Rows from block 10 of a small rotation predictor, named by matrix and row number. Rows with one number within an expert belong to one neuron, the router's apart. Each number is 128 + 32 x the weight over its row's rms, rounded and kept within 0 to 255. All counts start at 0. Numbers have three digits each.
Before each expert's rows are labels from the 100 images, of 14848, where the router gives the expert most weight on average: "strongest on" is what is common among them. Only what is clearly more common there than usual is listed. The data: photos of plants, animals and fungi (iNaturalist). In brackets: how many of the 100, against the usual share in percent.
# router: router (model.blocks.10.mlp.router.weight, 8x128), inputs 0-127
# gate: expert gate (model.blocks.10.mlp.gate, 8x128x128), inputs 0-127
# up: expert up (model.blocks.10.mlp.up, 8x128x128), inputs 0-127
# down: expert down (model.blocks.10.mlp.down, 8x128x128, transposed), outputs 0-127

# expert 2
strongest on: phylum Chordata (96 vs 60.9); class Aves (93 vs 55.1)
router.2:200143085078161147113030116070151116145135115097146100081077094113071153114098170114105147137143143105104111145139167131135077161121145085113116069184111111078081114082138061092167151144146095116100116147115110096130111083159137132151157156153164097101144095120104099107089093122091087084155137145110124157097116118099142100163125151139093130169153145144078128163137119220092071162073
gate.5:115122081108132064121169087109134132120108200144201144095146170117132134154135121111085111172073167126176119163154131189129167057141166154105150139151110106128115124108136133087153156098084144129116144064085151121108112119094191133099141154043134114106111078174080153143119193142152173139058169137149157072145080147145125129148132071101120134145174180084138133157087124153123161129165
up.5:158142115058117159103095075209191116142055142120086112100099143168146134097171103114151182159135191125070132036109149104119114163117162130123165194136125066136137098115183140132079163188107123108096144111129117130139176131121077179085110142129097122166182113120117134141074121128155097139148145083140100134130152137115149116122108065118155167145111142173186145165151164170119134134155
down.5:131121160074146120082174142096163159052197124141127166117051148114114161152135154177122126131117165085102144121137165141136119092150162129075164121158134124139150159140152160159146109106077144163132190156127136116135126104138119124122150116070149163143164123158126128119139104138102145081141181143117214097124190101131067109101169168152153194147127120137145129176130030151077161204155
gate.6:137156130155137165097116082118124052141088120100130210125151069164118108144175199125144123185133136157134194124151174077132156105112095166181117088165158159163130122179121117109077109122131089155097170088114180105075115104123162163159136141165152128122099212096064151129128122125096126199163117100087129143102120162151126157130078172110110088134134114131158123125134112164201093100139
up.6:128097165124153160159117137147125077095114118176118154047110178121134102093169087071120128162178153113113120102141102071167112133118114131123151180088160130142135073149121117168102177111169087111213166108167080143139057146112133144085134092163091087080153187128129165086158109133147115135154144133121099125188119099156100133147109106133161111186125134101126029112150063116115107156162
down.6:142114132077164127170120144101146112142111124143169095094136130105147137134184155081137192092075145120175114128169138195160042116148133151100050095084141144121101099142077150161099151128098105088162116175087139149098129157136154134053102139100135139111134143072166118121155120133128225113111100141147110140131154100139093166128134144122120077086179091079117114168200151142116051091122
gate.7:124132166088048153133138122100133186195063103161172122150131114106148137096137140137160142071089090094097139098140162160097114173150124115112140096118109167150186115117128136131131137133130143145106106116079148169135109116131081145156113129150243093099158126151093105156138086136110166178171167162114182151136034057172130096166100176122157110123112090165161131130113112151145147068150
up.7:171121144093151155144133093109160120175152171084100108148170104170167122159177163155122143138115123138167139123148153092172188123143108115172031141134214150138090142107175098133126090116120129097116139089099150138139091096162132129096174176144193138155178113092121086138089070108173147183134099141137103076140158159131155130111137133185073135103114106174120108171100185074160153176093
down.7:169110113100176153090131076087141128084154176070125117135074115144075134153165102147182138134103142171105137133094105143088075150093101084089146148133167148143211124165135108138096125180145123113078091156134131124135115100161158166168144072136146078118070107174150177081116163187182113150120104168166115135124116128153142112129070126157121175117096098138208077163174094096142120093101
gate.8:140136077100106085152133117138148141123122117165180119102121148152124127151192082128114085100059120113113179098102065139122105120156084171119121111111140187099088159123099146098146123163140091215126145073129121145112116103149142156134175109141087156057122144126139136121138136096125068070140085118079098232116073141121187125072106140078126111187079159141123173118132183115095135104133
up.8:108105132166109173153185189122133098084138095094147107102083146087135106113142182135115156140086114143077115138114092145099154101100172106177160162119102172121150118100102204162144135097142096154100138113120133100142160150155201157133165136092156069114196121191116114135149130054133181080084127090126061157121161136072101092108111125114164137112117163156118121091151133127156117178038
down.8:077147117125134105152098053183165107084122179143098075088101149144060136110138123117099131137148012154147126176172130111115149168228109145139084104134152128180119100089190110120125094165130190101150116171109154113087109152150162094154142099157132125139120145107110111143106114059180137151134166116087088132114125123096105134122152111124162134165172147115174212133127113127102103126129
gate.9:186149181107108117143166191155144154092090115166122151151124104138056123125157166159087092155160173085120132116072104155106071120159140168139080117100091125153128126111182147132137172133150156118152144040106115144076116140122130107176127085186129111061146058138144080045120136122119098169095119142141125164131123191115108154133078095102150119152143154095163101083118095190117101129165
up.9:106162150102124167120106173145101187097092130159151131091118173132191119149089108148162156100142157139145121100117177116129132124086137093152199142152114125137112080195112118108095173114164150138141082161184114168194110168123087128147110065083051156155172133169135094121146120103116115106162105111139216107178129117171098123109138164144139127195151125154082170154191110146118155162069
down.9:126149170128106105165089094070188132083152103146144084102114150099129164094169101106075090130090082125125107147160164141168123154126159134173076156132093148114139108103100153143199093161093091187180092135155195147124096120106163075093165162112172135171129152151126159105119085101114092181101109123139120173155123112169122171094176151159130104155113111165165082099153114038176146100142
gate.10:137134151119175144141088099120161189219130048122202138163144087103128143105177094155092111088091137139167115148158084064163188116172094122147146148140128063123126149095168140148179129130166114190115168179076084097131057127108147116126176138106120104120127100179151103109106173113103079102090138101073108155134149131098116139132085109124112133135140098151167141112125134121062120140082
up.10:084079133148088154096132078078163138112071144187123165157087134081088060090113120131158064167140145100207116144116143158173096031114115157151121142175156182136057113123105141136140040131156135122068105140120137126078157107181163187110116148164148114138118149104150139144094109079123151139149122088116124124085144107121102150125140140159108087117138158123148097142117121099147101150062
down.10:127132138101176146110084106156090097133112138151116100158135092113075109113149086108136142130061141032147112155110152157109100137151172115228112122073114067054144097119115132077103099136172173061141150122114136083176115123136149117079110089135119166149078144156131138186135146132112167162114137086166166108180083114117201064081107132141127142145110126114121111126153142161099137066142

# expert 6
strongest on: phylum Chordata (96 vs 60.9); class Aves (94 vs 55.1)
router.6:170154134104089110122085164111130097146118112126133058087082115116078146068079088089136184128173150117145140118134169091150114136145125133083107084164067119093128083102110116090167176159130119125088135148104101067116184056116128147140151149131083079084130098129119117078140101127103031106155163125196080092118101153126119108130140139152097124161114154144139060139183159166090110146080
gate.13:143153122134109129141127051090163100138137115115135073104063059170181140136147104080101133118135131106140118184193176125162117155142155162103100125140120149124136104114085159115212067152111131128101126124127178122140082141071189083138136072173108127146102086126078093174113154098102111105171147148033134178163148105113127132162152174158131180136079161133132173133162142132095111091119
up.13:154142098144128141119098048127165122105117114126154128087114143199130120113154062085095132148140142116081137147126219135155138208173094202127165143155101174139124051088104127164150180139155168072096155151110123171103111135053173097144089072194100092080131096174108138118117153118162132103126105126122132165132106110113156106085153145086158118138100142112115128154094131125176105084134
down.13:148116158087141187131106109190127149076141162125082119137151159072096131076101168099171130136156106140140138064114161174065136125090130103121160163150051127150133116154151114061136100135121146102124176132087109111093128128208163138141131076131158166096146175178139118134135197109099154165102102100051100115131159157128152123115071072045096122152101137162126144124154146105097157142088
gate.14:134064105136160024096123139050084078160145111073129148140080161131150112096135184153145095174135136176136157129139084124130154133134128125121161086167125108135125105192097085139107093196079083034112060103115145135181115136075101133154122139145144104144104104082123105124115122160136129130116130101119143085182107156091159076092140107073140142151159121089123124143120171152131104080097
up.14:124109105105115172120212186144100152155122103097124139109123117100138152167156084147132109132177125117122112114123138154192155151107137056151090119180091136148127130129087189126132096041116131089084134074108242109145129184094171090153176123154092162174135170165155121130166115130107089124143098148134105157166146104134159123151097193092095144115140135115123153114199100109110088130175
down.14:152174089115189131117124109142126132114148177111113083129099133134111129072127123220107124103126137087117185127188100161093157096112114152101175128130137067100128150141142132146190127183113125063147134145166107135107132141099123139148137090137128178131128160042109091096094146128131093217058114129151175166124156119144133106157059209149132106137109101134133106113136115060141105066173
gate.15:145050090079124152135067103100152134090110160136174108077103136134134129117110111119189129119053138117124095096134078109095099123097106039138121175149128100166130085145138141123090104095139166145048099134153094122061121136124170168134047116110113107101066135110153075095159083150104181087166121110129074128085156127105131103119084132105120102105122111090065128123130113147112074165143
up.15:090089146193138097131187166164123134144123126120139143175136113148104105094109158071095098092211073117087131075149107155119092129094127178099126156114091111100137157120116168146187131166112069123161154161144153137180113096099084179138120149154101141164156134161145147108112151098062088082117108129162163104103159193106220159120137107153102169128102100207150088164144117116154123122091
down.15:155141040172144076125137161084143165165155114053089089174147131066154080139122142177142142102164165198096103140173131143160135164163146155085119128098099138136130127145158173173145122122119169113125113134135135136089092140176098111144151097157165123154105105055108140114146100164170164091168157126139119123123108127140110145131095134090148098096184142097089168084063088076178126050135
gate.16:201104071174098122119160144123143143123132181137148129152124139156180101171087129106085098111106139070129136144111149086095041151106110164148129090132142174083139161125141160116140088145109149104142071104107159129072123089079138091169115072150154138113183093121122110063102152110166152056117139124130178146131165133150083131134103141109161147138086086120150120229107119175128048111144
up.16:077128135124073130193077125103146095153189125101078127133126165185123146098145111135092096120095148157174116105110183114147163108156104091105133159119140143103139135143172140136098158114162080197144143151147102158136151212173130139144174171154087120143127141086141175141115098076106185138115092077136077104163147071195138115154088157140114110127098165067141113140056091174139184108125
down.16:169150095111110086068152096029112137180165119195111141163134157104134143126066098114145115156174103138158110149115180167145134084137076121088089107075102150068075151154091144117124089117128159124105159119122138104091089094130128147151098107174136121124191111120142099115172118104072125085124126115179179191153168072090153139142175086101170162087116109115138135144092172172100121157118
gate.17:160086098115121060122182130110174133133167179123162068089093098093118102106080169093176129100141096124133106146080106211113148134143107091164137136065147128136121143109106099150064093142146133125125161119112143107140098089150193104169163145091134132166069142141159067126080099121086099155105124138158158115174177101057128144123094191129127150165134149152055119164117108153110063118113
up.17:115104122118086102133155127101157136156134208112113116153057163103172194119109172128120128090095127064122224158114130126134094139077140143127149112163054164168130188129100115164133117126150062136118132143158141102110048148163161172099108106187129157136126107104075143117110148169097163112118205128164115137177154116121096103083107123175156142125090081129158109119120143135194142173138
down.17:133131136155124091130103162103128070165108116116098123183114150137108127121131142116130189170143152124103057166117139120127132139158130108134091117138134141056131172175128100099074110163075153133164215133124138121141128132185126114145036114092115094147123188133110162149109127161102149162184149127101045098146117151093139097128151133147152130115149142152098181046156072066163142207169
gate.18:194171139114127135158125130094117082123127160087132100126100127159052137142132134117053171092081165098170149172195139146131113186147170118136157145088148194158130114114111110133163127171143076080114142098169167122170116074125174050143103119132130120135137126125118154103114104115152087072139184066097147077146137192123163135059128119158116157150137146122091117178068129161137091092143
up.18:137146155155065117139113110158193153113158141163189099075116136189155163197139153136140155119109092128138105185120090107119089164106088164156128112143119180116123123076123129112173141218129146079149154149152092111116164114090129081193144149069165111082120130150133019104129120159159149118166131150112154096095130148104180164092148142127152114100131101121139135084099173097166070108140
down.18:126176161111173122133169105141126118146154129117122081124121148164100122100118172124121160108123119122117142115205100153160081146158106134150147130186082183070078137137168159170128135120106090088129115167198108119088185125118177103102176143126157125119140103135120066086135088126189083100113147209127109176111213142141159119141076133071059122187115170129116141150150119107108072160091

# expert 0
strongest on: phylum Chordata (93 vs 60.9); class Aves (87 vs 55.1)
router.0:146155041134106088101173084084200140160109200203160141131116178112146152143075144142107153130126106179089155184099118117148093087104088144132100079092111114148147178142089155106133098107095088095086162129072103128117113084140139134181149135106124145169127102084137106160189124107129100091166101132130161054125102127114086163048148125105101075121133102129143116112078127165146132132110
gate.5:167139084087190114130146138066152171166132159116189154162139099164084113098030071099115157148088102147071144167101103167176108136133209192123108115149131141093110135183152082101132129129172136108132067153136128149176163117095131160192071161150139142128105071123151099119132089111135146118114096121103133119177140097117116109176174151120109134151129126167142111171120132196134097112169
up.5:156083162168143113133078115156088141142095105040053118157161124156093112183175134124180150101156138143149153164142181142072164183118149086145164169143102140097182152090159106127189121162133116148163181123123156137112117128132156102132108088125094122204087187126121137107106149140123115212112070104157157161112123119084145136134163099161156121093073118143156153174132175121174092135111
down.5:148150183133124145098148101088150179095130141124098118110131099136106128053178111130133193138160112147085121073109158137184082173090141120158164123069116111146112102145160137092125101127141115118092100142179168133074135103130106104104061129096074132095137159227104136132116123166114081180204110147083133111138148109136174073100107111126132112163142136101061137124206123123114115147200
gate.6:151118080076099079103094074133142129155088137132144156183138111121107171180166136184203153137068088115138115176134095105087158130154112146113122139099169100096179134116121134126096071171076125160121102080144107153103098123156125135115165116124149118104128189102126178148143172148139139107111160086160074175148153105129135109183105122135127092087040094131089103084083191161110171129067
up.6:138100118116186102156161121100120119092084151103111091141137153110163094160134132099141075150141074169146099154163118101095149145096179180093154218086142135161095204140100133111112133124110085077155121195106144172115067190178129159098080163122138169130118160112127107156099149093146132107131101066204192143165157124125089102102143106157105155131073139181122100107127082089126134144140
down.6:115110135207209145097087151186094128042188127152066125158134080149083102122086158172100103134157133121169109137115131152118122170101093187109107153177133140187133109135145135083089115147130114129098113166137134144164100170131103163056148084131103159102129143132136134131115114138158096106112091114156049136159096099138076175193119123137128106100152108084146095143105135074107052124128
gate.7:175131102144124120141135104103056140107183143107189122098114115139105152163106112141114085163067154080099136072196101128161100085138046129131083124176099135094176154112112110105105086160143131088154133076191174151103143121161168129200134070144151097169146140081115174092070123150054100172096106194147137127091105135112182123162114115131127141133167114110136101147141097144109107115118
up.7:129093074057150113159118126139113096106136067146132150068150158126101127103094185145092150117139176159127142155115125165135143115142150121118155177123150192142136085148092134116105139136152139140162123127086127111134157075119153185109068095174117053147062185138129127149117077157135160164082091109135211152105114148136115122093131116051128150100185108180127058189082119150132180128109
down.7:098111173108148112136127150177129131140113126110098138061187057167151170078131168116099122168126127110174100086136164129075122151082131131172123141165084090086081116152182107124151150137145115148133118127085106143135102113098126131024131081106076161118142095118106146132083130086118118155151146131100200155167134156127108107159028115123100161058147118090159097139147125064165145173108
gate.8:125135151097085173090188160144143082154082122161169139142151118145113138142117135095128146050098143142100144154119102136087165093100157117110105126163153161101103156205110130133158109202138077146157135109065133107163127092090219099177138129160087093113100112113148113142051158112135136150135093110157095118074114161100146126126127103096120160026093149114178144133070172168132148142103
up.8:132156111106084191076156122126153069167121115218215159156126135128098156119096163140117140069090131096078153136120101107078155115113175145110124084152123169101117194204128130124172144119160118139141185124063156074117164069110166110183153159167077090111107090107088115145103146124073130166122115103155105074103113153146153146143135108101154126079135119117158156124074144145133128122102
down.8:094143149183152147143126154202126137131110119132045107168128085130066125117124112145063139137200138123149087140129098148085160109061135116132184135167115135142146091173197127108146121137116137090111153154177136064124119144133113120088128117102108180071151108172151145125102162145165104199112122107108134164097084143117094140170060099150116198190140130107149132139151161064121099190130
gate.9:136153124130068094077179041121159139106066106169142171163136181103124182104107096117115149115084138149127134198100113085150141124119136163121095148029119087182096191151110125118068099104072100076075165104104134179135091132083157130155117142117136087127090126128107110145184131120083140099172131114076166117113135084114099129066137103101133096119101129162119114116086161126140145158129
up.9:145123100110050092077167090116155096096058131200114130137146190086164172137116164090074155090134161169162118198089128109120158117114121164106119132096144087213122138165098134103103122105138086071104117114094152142106095107110169089151193172083141089130074096139127060108156157117067142087171140097127153152133136101105096129101153111076122104121112095171118130109144157139139114139103
down.9:078093146184172172169128194191091140126135129125038096135143091145089148116139099111066124059156106142084119114115095155113115168100158112126174118181116109154117074182160127130156157174142108124134140161177108105118095119120136107069149116152109212121161086133089162099151123143146121165116134142133134170122109162117158143127082116213078140169193149147114125150153112100185111101146
gate.10:128130165133161135161119062080073095141142136214146128178099096109153106116133103114137093209124139152122141169154168128133070116121165122140055152083123093075098089102035157172116124100148093150136115132090088130157096117174147150130159128109139175184188138050173113123164124110140102107144155142114130055147104122163143115093139161135142167138155084165083121107166129173118113138116
up.10:147130154141133102110150139193140175055091131070131084123117157152124118174121125045177102082170076124194175123160090112108174157130150162100146131119119159124142106092129113132138213084146102132160143131101229138154142152186142115127096150173117126089102091116135104158141160142114125144111137154165097204056142136095162137103132124159122110088142110117099057116121140147177108113092
down.10:095134152086149169124099091112169149116083163116142112133172132084098136113174153163177091134135218119182105132110160131071130144153207091101073146106152173101112083185155102146143130204107146089153063186137186182143152092158102135104108082168132180070138136120147057098092143123157125111132112150093139112142156130104140094133100126147140108132134123057135164116154116122126096105172

# expert 7
strongest on: phylum Chordata (96 vs 60.9); class Aves (93 vs 55.1)
router.7:183156120106124118152093138060120122165172081103155071104089091097120161137148100143118148102182156051089156138153141115154117130121143113095094088140049120034129140090150109102147134094128110117130141115078152061165188072102117119174146121162140138101101080127149177087126131132095088064132141148182087114124132154114159120196088108125117117107149119129080103163126123165113075160077
gate.5:150119108120085085069071118137159061142165144062127133154122137123157169150147071157166110118021118075073118084108134136146100103135200138165122158113173118163103135125085115136112161080118168163107082118129132148130154095137134159176084120189120060050120149126183109141115114132131180146142150112108137144129167094127145121143079155142087085092103173148111144172129173163110125118157
up.5:127082101162125079132101097096046143080066154158113154161116127094120118087185088137070140110104092111163191111140123141098067063063139184125089165166114127089144141206134157155125134105146136079105116135135093149111177124068119150112161101157109136085150106112191138085152100084126132062114112163135160132142070102144177112076151105141103158149108121146094110129092107091101134122107
down.5:138069159099123154117070142120119116128095128101118144134092129106153124085130157085187151124154140104102097149139132112108132140091112121121139161111182155128138076166137114181076063101130115104095149070086168128129163106199156134133072093116126134084129104052097123080136140142135143137109154122061107117156083148058067101104137134116170153085102098142126065110079085114175087064202
gate.6:154100090045188078123128146102117147149096067086130140052177109153122133138109165147144184076136194165183132150156124135096171141100135124129077094128122155081140168067094075115087109157135091088120158096132158125152159172153130085126099140122123134088177138148135139124139167117110118113112117127152094188095087154079071101150152071166197123131114087142162117100131174165107119158102
up.6:130140097201130131117196131111132138102111197116116154168117109083096135114025124128077120133143140117132068186115119146086102105179094153135154118099179081140165107183179143117062115142203116100132097158120146122120050104156117102071164122099153182125111156111120125154123084114113127129125144119180088089127153066119086082113160132095131124108097141132129157120188086176140127152098
down.6:107181170169092130076108130160160170133121218102146072200157128095152136101106112110133118126087096075086124107109169086137101119092080106131135144121070085124102100115133137178094133164099091112144142109108169144129141155124139122112163120122095080079192104051132119206089179144104064082114115153151130116083198134136155084126171138118156135177135153115162116112093106113123159151157
gate.7:115110098135134144116158130111094102165100108125165139107085120099197138198109171135152159120116143127137132113174125116108115158173111066120110152149162099119155180142125118140177124151124110082088159093107187185144118168166152143105166187140094111111143099204087109115129152175164096115089178160080160110086116158102061104102156126106170124115121115092207150055111158168134052129085
up.7:091184071134125114114091089118150124132121133123111090130165099125138120104198108103071090123175159074108112140155104098132114107066103098141107083161098170126125108158106136142164117160138123097107150155058134100122201116086103152106141126112096104073167092101149158112118173165126088149079097075106083128168183121164127117140127153140118096169136227167089165044122123167155171118099
down.7:167120179189177160127171137138188144051101136174094110104105088129118137087130120151129126115176199166108150114116141085114105154131191123072122105140089151039114131133139194141111093112131139181105173152157174139170139098150128148108174150092137108135073154133160140113137176099108116134144137113089107129206112148064170108158149129149084160124128156134194162124147134146077176122167
gate.8:136119088143126163132169106145089157086123113152164103177094199190138152102157137092078120191149183146101089165125111138142157057134116104122129177126166102177106093131159199176083078176141113130172131100122061169117108116159136111075084082202114114079077125150166144126149112147106146108189105143118157169140145154132116115141132139170137118145102126087140100133116102216130103098127
up.8:143118156101104133111121093175152159151104108128133123079171109148125151121099105083175087122126106111168100148080106122147077116187111094099146098130133120185121155184118144151156151095126153186124148138071113063105118117146151086122053104153166095121106141132120142138135196125073122160075101090120137068095109180096111102063126127094160106135147136158204163129145100191177124117224
down.8:147185137159153090142098093118104036119106104143102039141181078093153101113118153133153137143200154132074101130141116102157129066104138082151091124102151105149130073107104121103150096155122133112116119145121104174103110122148115083132122116105172126111110132102083190089144109051136104012149167134183085137140104119134097076094144134125094128096139097103098061112137094102124132123108
gate.9:145087117091101188122079122093134097148062125112167118170136117183093176151215135087192117120072132141107176132153141162146255111139108169175121106092152175177139092145079145108103160124155109161109137109098113127110153095095104099159114175127140116128121116086135174159096159102142131167153153101129110142131135152093144096174098105095145124179136169109180172140145152127110140152092
up.9:185112203100112092130155117133079101125110070167147144076165183101159125102056124084122096094118121083117114154128131123124130117092150151106137137075161117185128136197131112137135135137062181150145128113099156097153145151142109163041079171148105173137146154055102142098137168167141101163097139144080186089096098159132142180086108091100126138132156155138122120065134149107076129120170
down.9:072135153167148085113155146163188121101142093093118072165129094112090131123109106077148112126161161148114102128141177142096142111083120121117096129090071198130117190082079161127153155125115144077194106150139162127204103129148112095081113080096147066093158111107133137092110139097112098103148120151149131189150119106102136184155162154150160170135161183085127140147115190074144088066150
gate.10:096191123107108141121118134134158110097130126143127120141206134126135119096116076161158131126137115192125125163117119193129152134161116120129109106115139067146148109112103171124054212112082160110075136123052078140150086132150182084129132172139174124151089120116161131112169121143115114069225126112126083146128139075042124120150153157109117145109099101099188154086150130194119131153163
up.10:119091149109124143126092140121177121130135127142074123143104085135132148153113141062135190109108048118077177114128077184133187173095097117119167107183071169166109147129129107165154102122105137180077116079124122093148215120149130114117139107132103088136125149092167170131119145074077104153045132086158105153138108131062128160133136135110119110072110119131157141185084145085143184092108
down.10:108174129090102113092151092054123140108118124103162127076144203096167095073093121150140111099142117106149136098098122137188066072179141088158128129139149107173098141121134148154125125167145145135130156126149097141083147033097153128216108102114108130119105086139140155152133193146179143105129158107138172148150100167095077135173062171151112085104145076140111116151152113160161144070095

# expert 3
strongest on: order Passeriformes (51 vs 25)
router.3:153175071123120092109144131094115087096086098115141085104116158155164071112070108134108120089059114135126089149173125117165134110172080151100158062125125186105098174134142167107117106107099123111121058115114137096115103089184089089115086160097111123137060122125097131107162154095129166150105106090128163139122115104169080086100076207153109152119165085100159106099065079148103171154144
gate.5:185134162093129119130071102142096133167145140125136101085131068118147152085144145080109160167114111132112157048079145210089151079134140123110111133172152139073085106070110099119177106119120181109157146079146149149179117123143107152063123085153150091115106165181143135168091158148070109114116103076120066191132133149108136144143139121125110090157104191111098123098095159161133123200145
up.5:071101115135114105090180129166149059174158105167147139128113144117145140131117136197138126165119114142124184182167182080126170173104169179096095080060127095174107127143135123089125106071131148152106110126143113118128105148166163073136122149158149109106182102082113099128127132190154099105134131115085158114135161022160146173120163132172114135136139135167059123103104124150116078188100
down.5:127168112124184132163116119105148133130143124175121068131130097116101078196136081143107134097131191104137133192151114110094174072116161123152066162147124124137099107126074155134144102057188121101095101145139081088166100168106089050103136109093092154178174138143148148151092122117160081079088119092180140155156121142131113142149134115186139174110160134096119155147182137157191069133158
gate.6:098180117137127103075168163163118117066097125115119097109128180141182126102095139173095148097105127180128128168177143151155166134129088145092146093098128158165121183157153178077125140081080158080118104101129185081143114140182092120103121183128098090132054105167137081082159188083116145140117111069154139151098105114149093121129071140160145158138139102086180120086083096103123157179139
up.6:096163118136109090081150125165110119065094108120142090099137180144163129102088132149103140102092123148143100179164146141130168142137081155103134086098124173173094173162135166080098117111088149101130120093130169086106094131165104098107096185114102113144071113181125063088185202113126132156103126067158143155120104117181095123132070164153111172137185113089183119110075098084156155182148
down.6:054163142198139120106110104206115101123087175196127193123161136132128123141135148131098152125118101142069093130113145126082100231107166152170115123103069121157148118164103153127106162128060123126146104143120086111063105111067174113128124137120108142131133137160119180130139105133108175145148093152116190119085158152197163131136127139138095130082079129152100189101086101094162135090128
gate.7:104137099158163100079102130139155127100107153151162104148118133130186124185116093193158167095060146195104169127166149095130124106176116126101076101100097171097211123136090091119149119132116175042132086192132170136148131092102125147147094095089102160130118148085111082133142142118153136153149092057106104147122102090165118127192118167175123087114140149121131105140141162123096096208119
up.7:151167144153127112057122141142198173083203177082151165098150163120116078168151093133147122145117152106089152055121101145142116179124149118184142125133120083132085076168080105094121161122167130171078161166140125168125194146114146110160150186068153187185122117128152121158152089152158120137118148157069079108128117090117131083064161095140147165144100146119102129117144134171123101119106
down.7:132127144151100172126165091131074130132143109139051159147108132127142087157097228154103173153127154118128138144054165086169092132141187197072142125147162117111125095137143097085143135106179119099131064084134092129172151131104171122077090158155087136096097187167137142156096171109128171142178153136131084143138100114159108115121118156128179118148097147062114090094130182119136120089077
gate.8:119159090105150154122167130102161080149176170171176206121092144165146060126134189149090132065134132184071145094148123152116105170125135108161105142123083119156097126087146159056120089135067152154164113073150160122127166080122127100154071137115124112183109107084139169117142123092133122127152168125157112083068181118172070168117152100144146146111149131132079167116110121188141107125171
up.8:158141129062169174064134153118128159096138171158159212148082092105097183152134136109119060126147090157159195110207112135127084119136121095119039121135125157122144117147073107127138120121100133097112162148097147074119170081118130154132094111154125104090087211136115098117134152136093174144119093133158122072125071150102133183126143137141105165071153076166157121115158101114121097117146
down.8:114110152125110169177136185158082161148141103155115143062188088177096112131193143150170157160136148135134094161143157112120130137139164103128118104120067142147123071161128090116137106123160159185084082117124048149115163201136134092159054143097149103091183106181131047163117132140155117145124102190116149081095169090110147092176117128127098133143099163102133117097128129113111171110177
gate.9:164147125177200122144147063140142188215086114129160090049126173124186119130131178202130159128120173162119145133156140129103140150129102155161103101166140097127093125164107143136092093131148097107144115127122147172130124146116125175177114155080137132168106155150099203099151071101144097144161192130125106121091180142151138153059164132092102148122057176134153137082119131151155145091122
up.9:148084149116157147127150135119125130135143137114107125102138111157157144092121105123136105070106068139191206141121110125171116170137151096024108132146045129166109157099054187116175125108121117130108076120128078145133113132167110144136234109102105148109124138154145150133064161100126125090123158094145117070115100134088084064163082140091072150073160122141129128110144129110140142159174
down.9:115146127137178127166172160138173148083160129154133093075099116121187073106150145102066124121085146161150116112207115100131071148066109152156154173143138109128101123102177169153179113125074094175185110176152149136145139160060113120182146156114201078140161145097132165123072093083170101106098130147132132065095168132097115121158130144115104152128086088164100140098140173149161118124140
gate.10:126116097131129151141119193089068087148084097112100090132091153149104125111074124116110059157149123141069180148118162135162169099106145125094164087191184133123113107075136163163128132114200150143107137086132144098144127129151101106125111094107101164166204099193123136125123149161136151135126138126143089188160088093110074109169162179120147049106175131158203172142150151101148123144163
up.10:130159132118123065109133104126138122144114140159113178159051068107117073084162089145093134155121126122115141152164156132127184101110122149164139128135079091102058112134158131136147055126141103102152137126171098150146085177139184175128123089125090098067173125087181128120126086117188075082077119169088146062123167078153111146075127139122153165163142129137061111137071164153131125147093
down.10:120162168135055106127137157088114091133110141126188142189144126186161090127128065150136167169080071103139116124131200108100136095203090116128126104168136136110159122190138120102131210081153139143157100135093106130116127176121185137148126158123142151147137110174129125100145075140087159095167149143104115138162155067193149103108114129121120108099114164108082121119127130177113083172219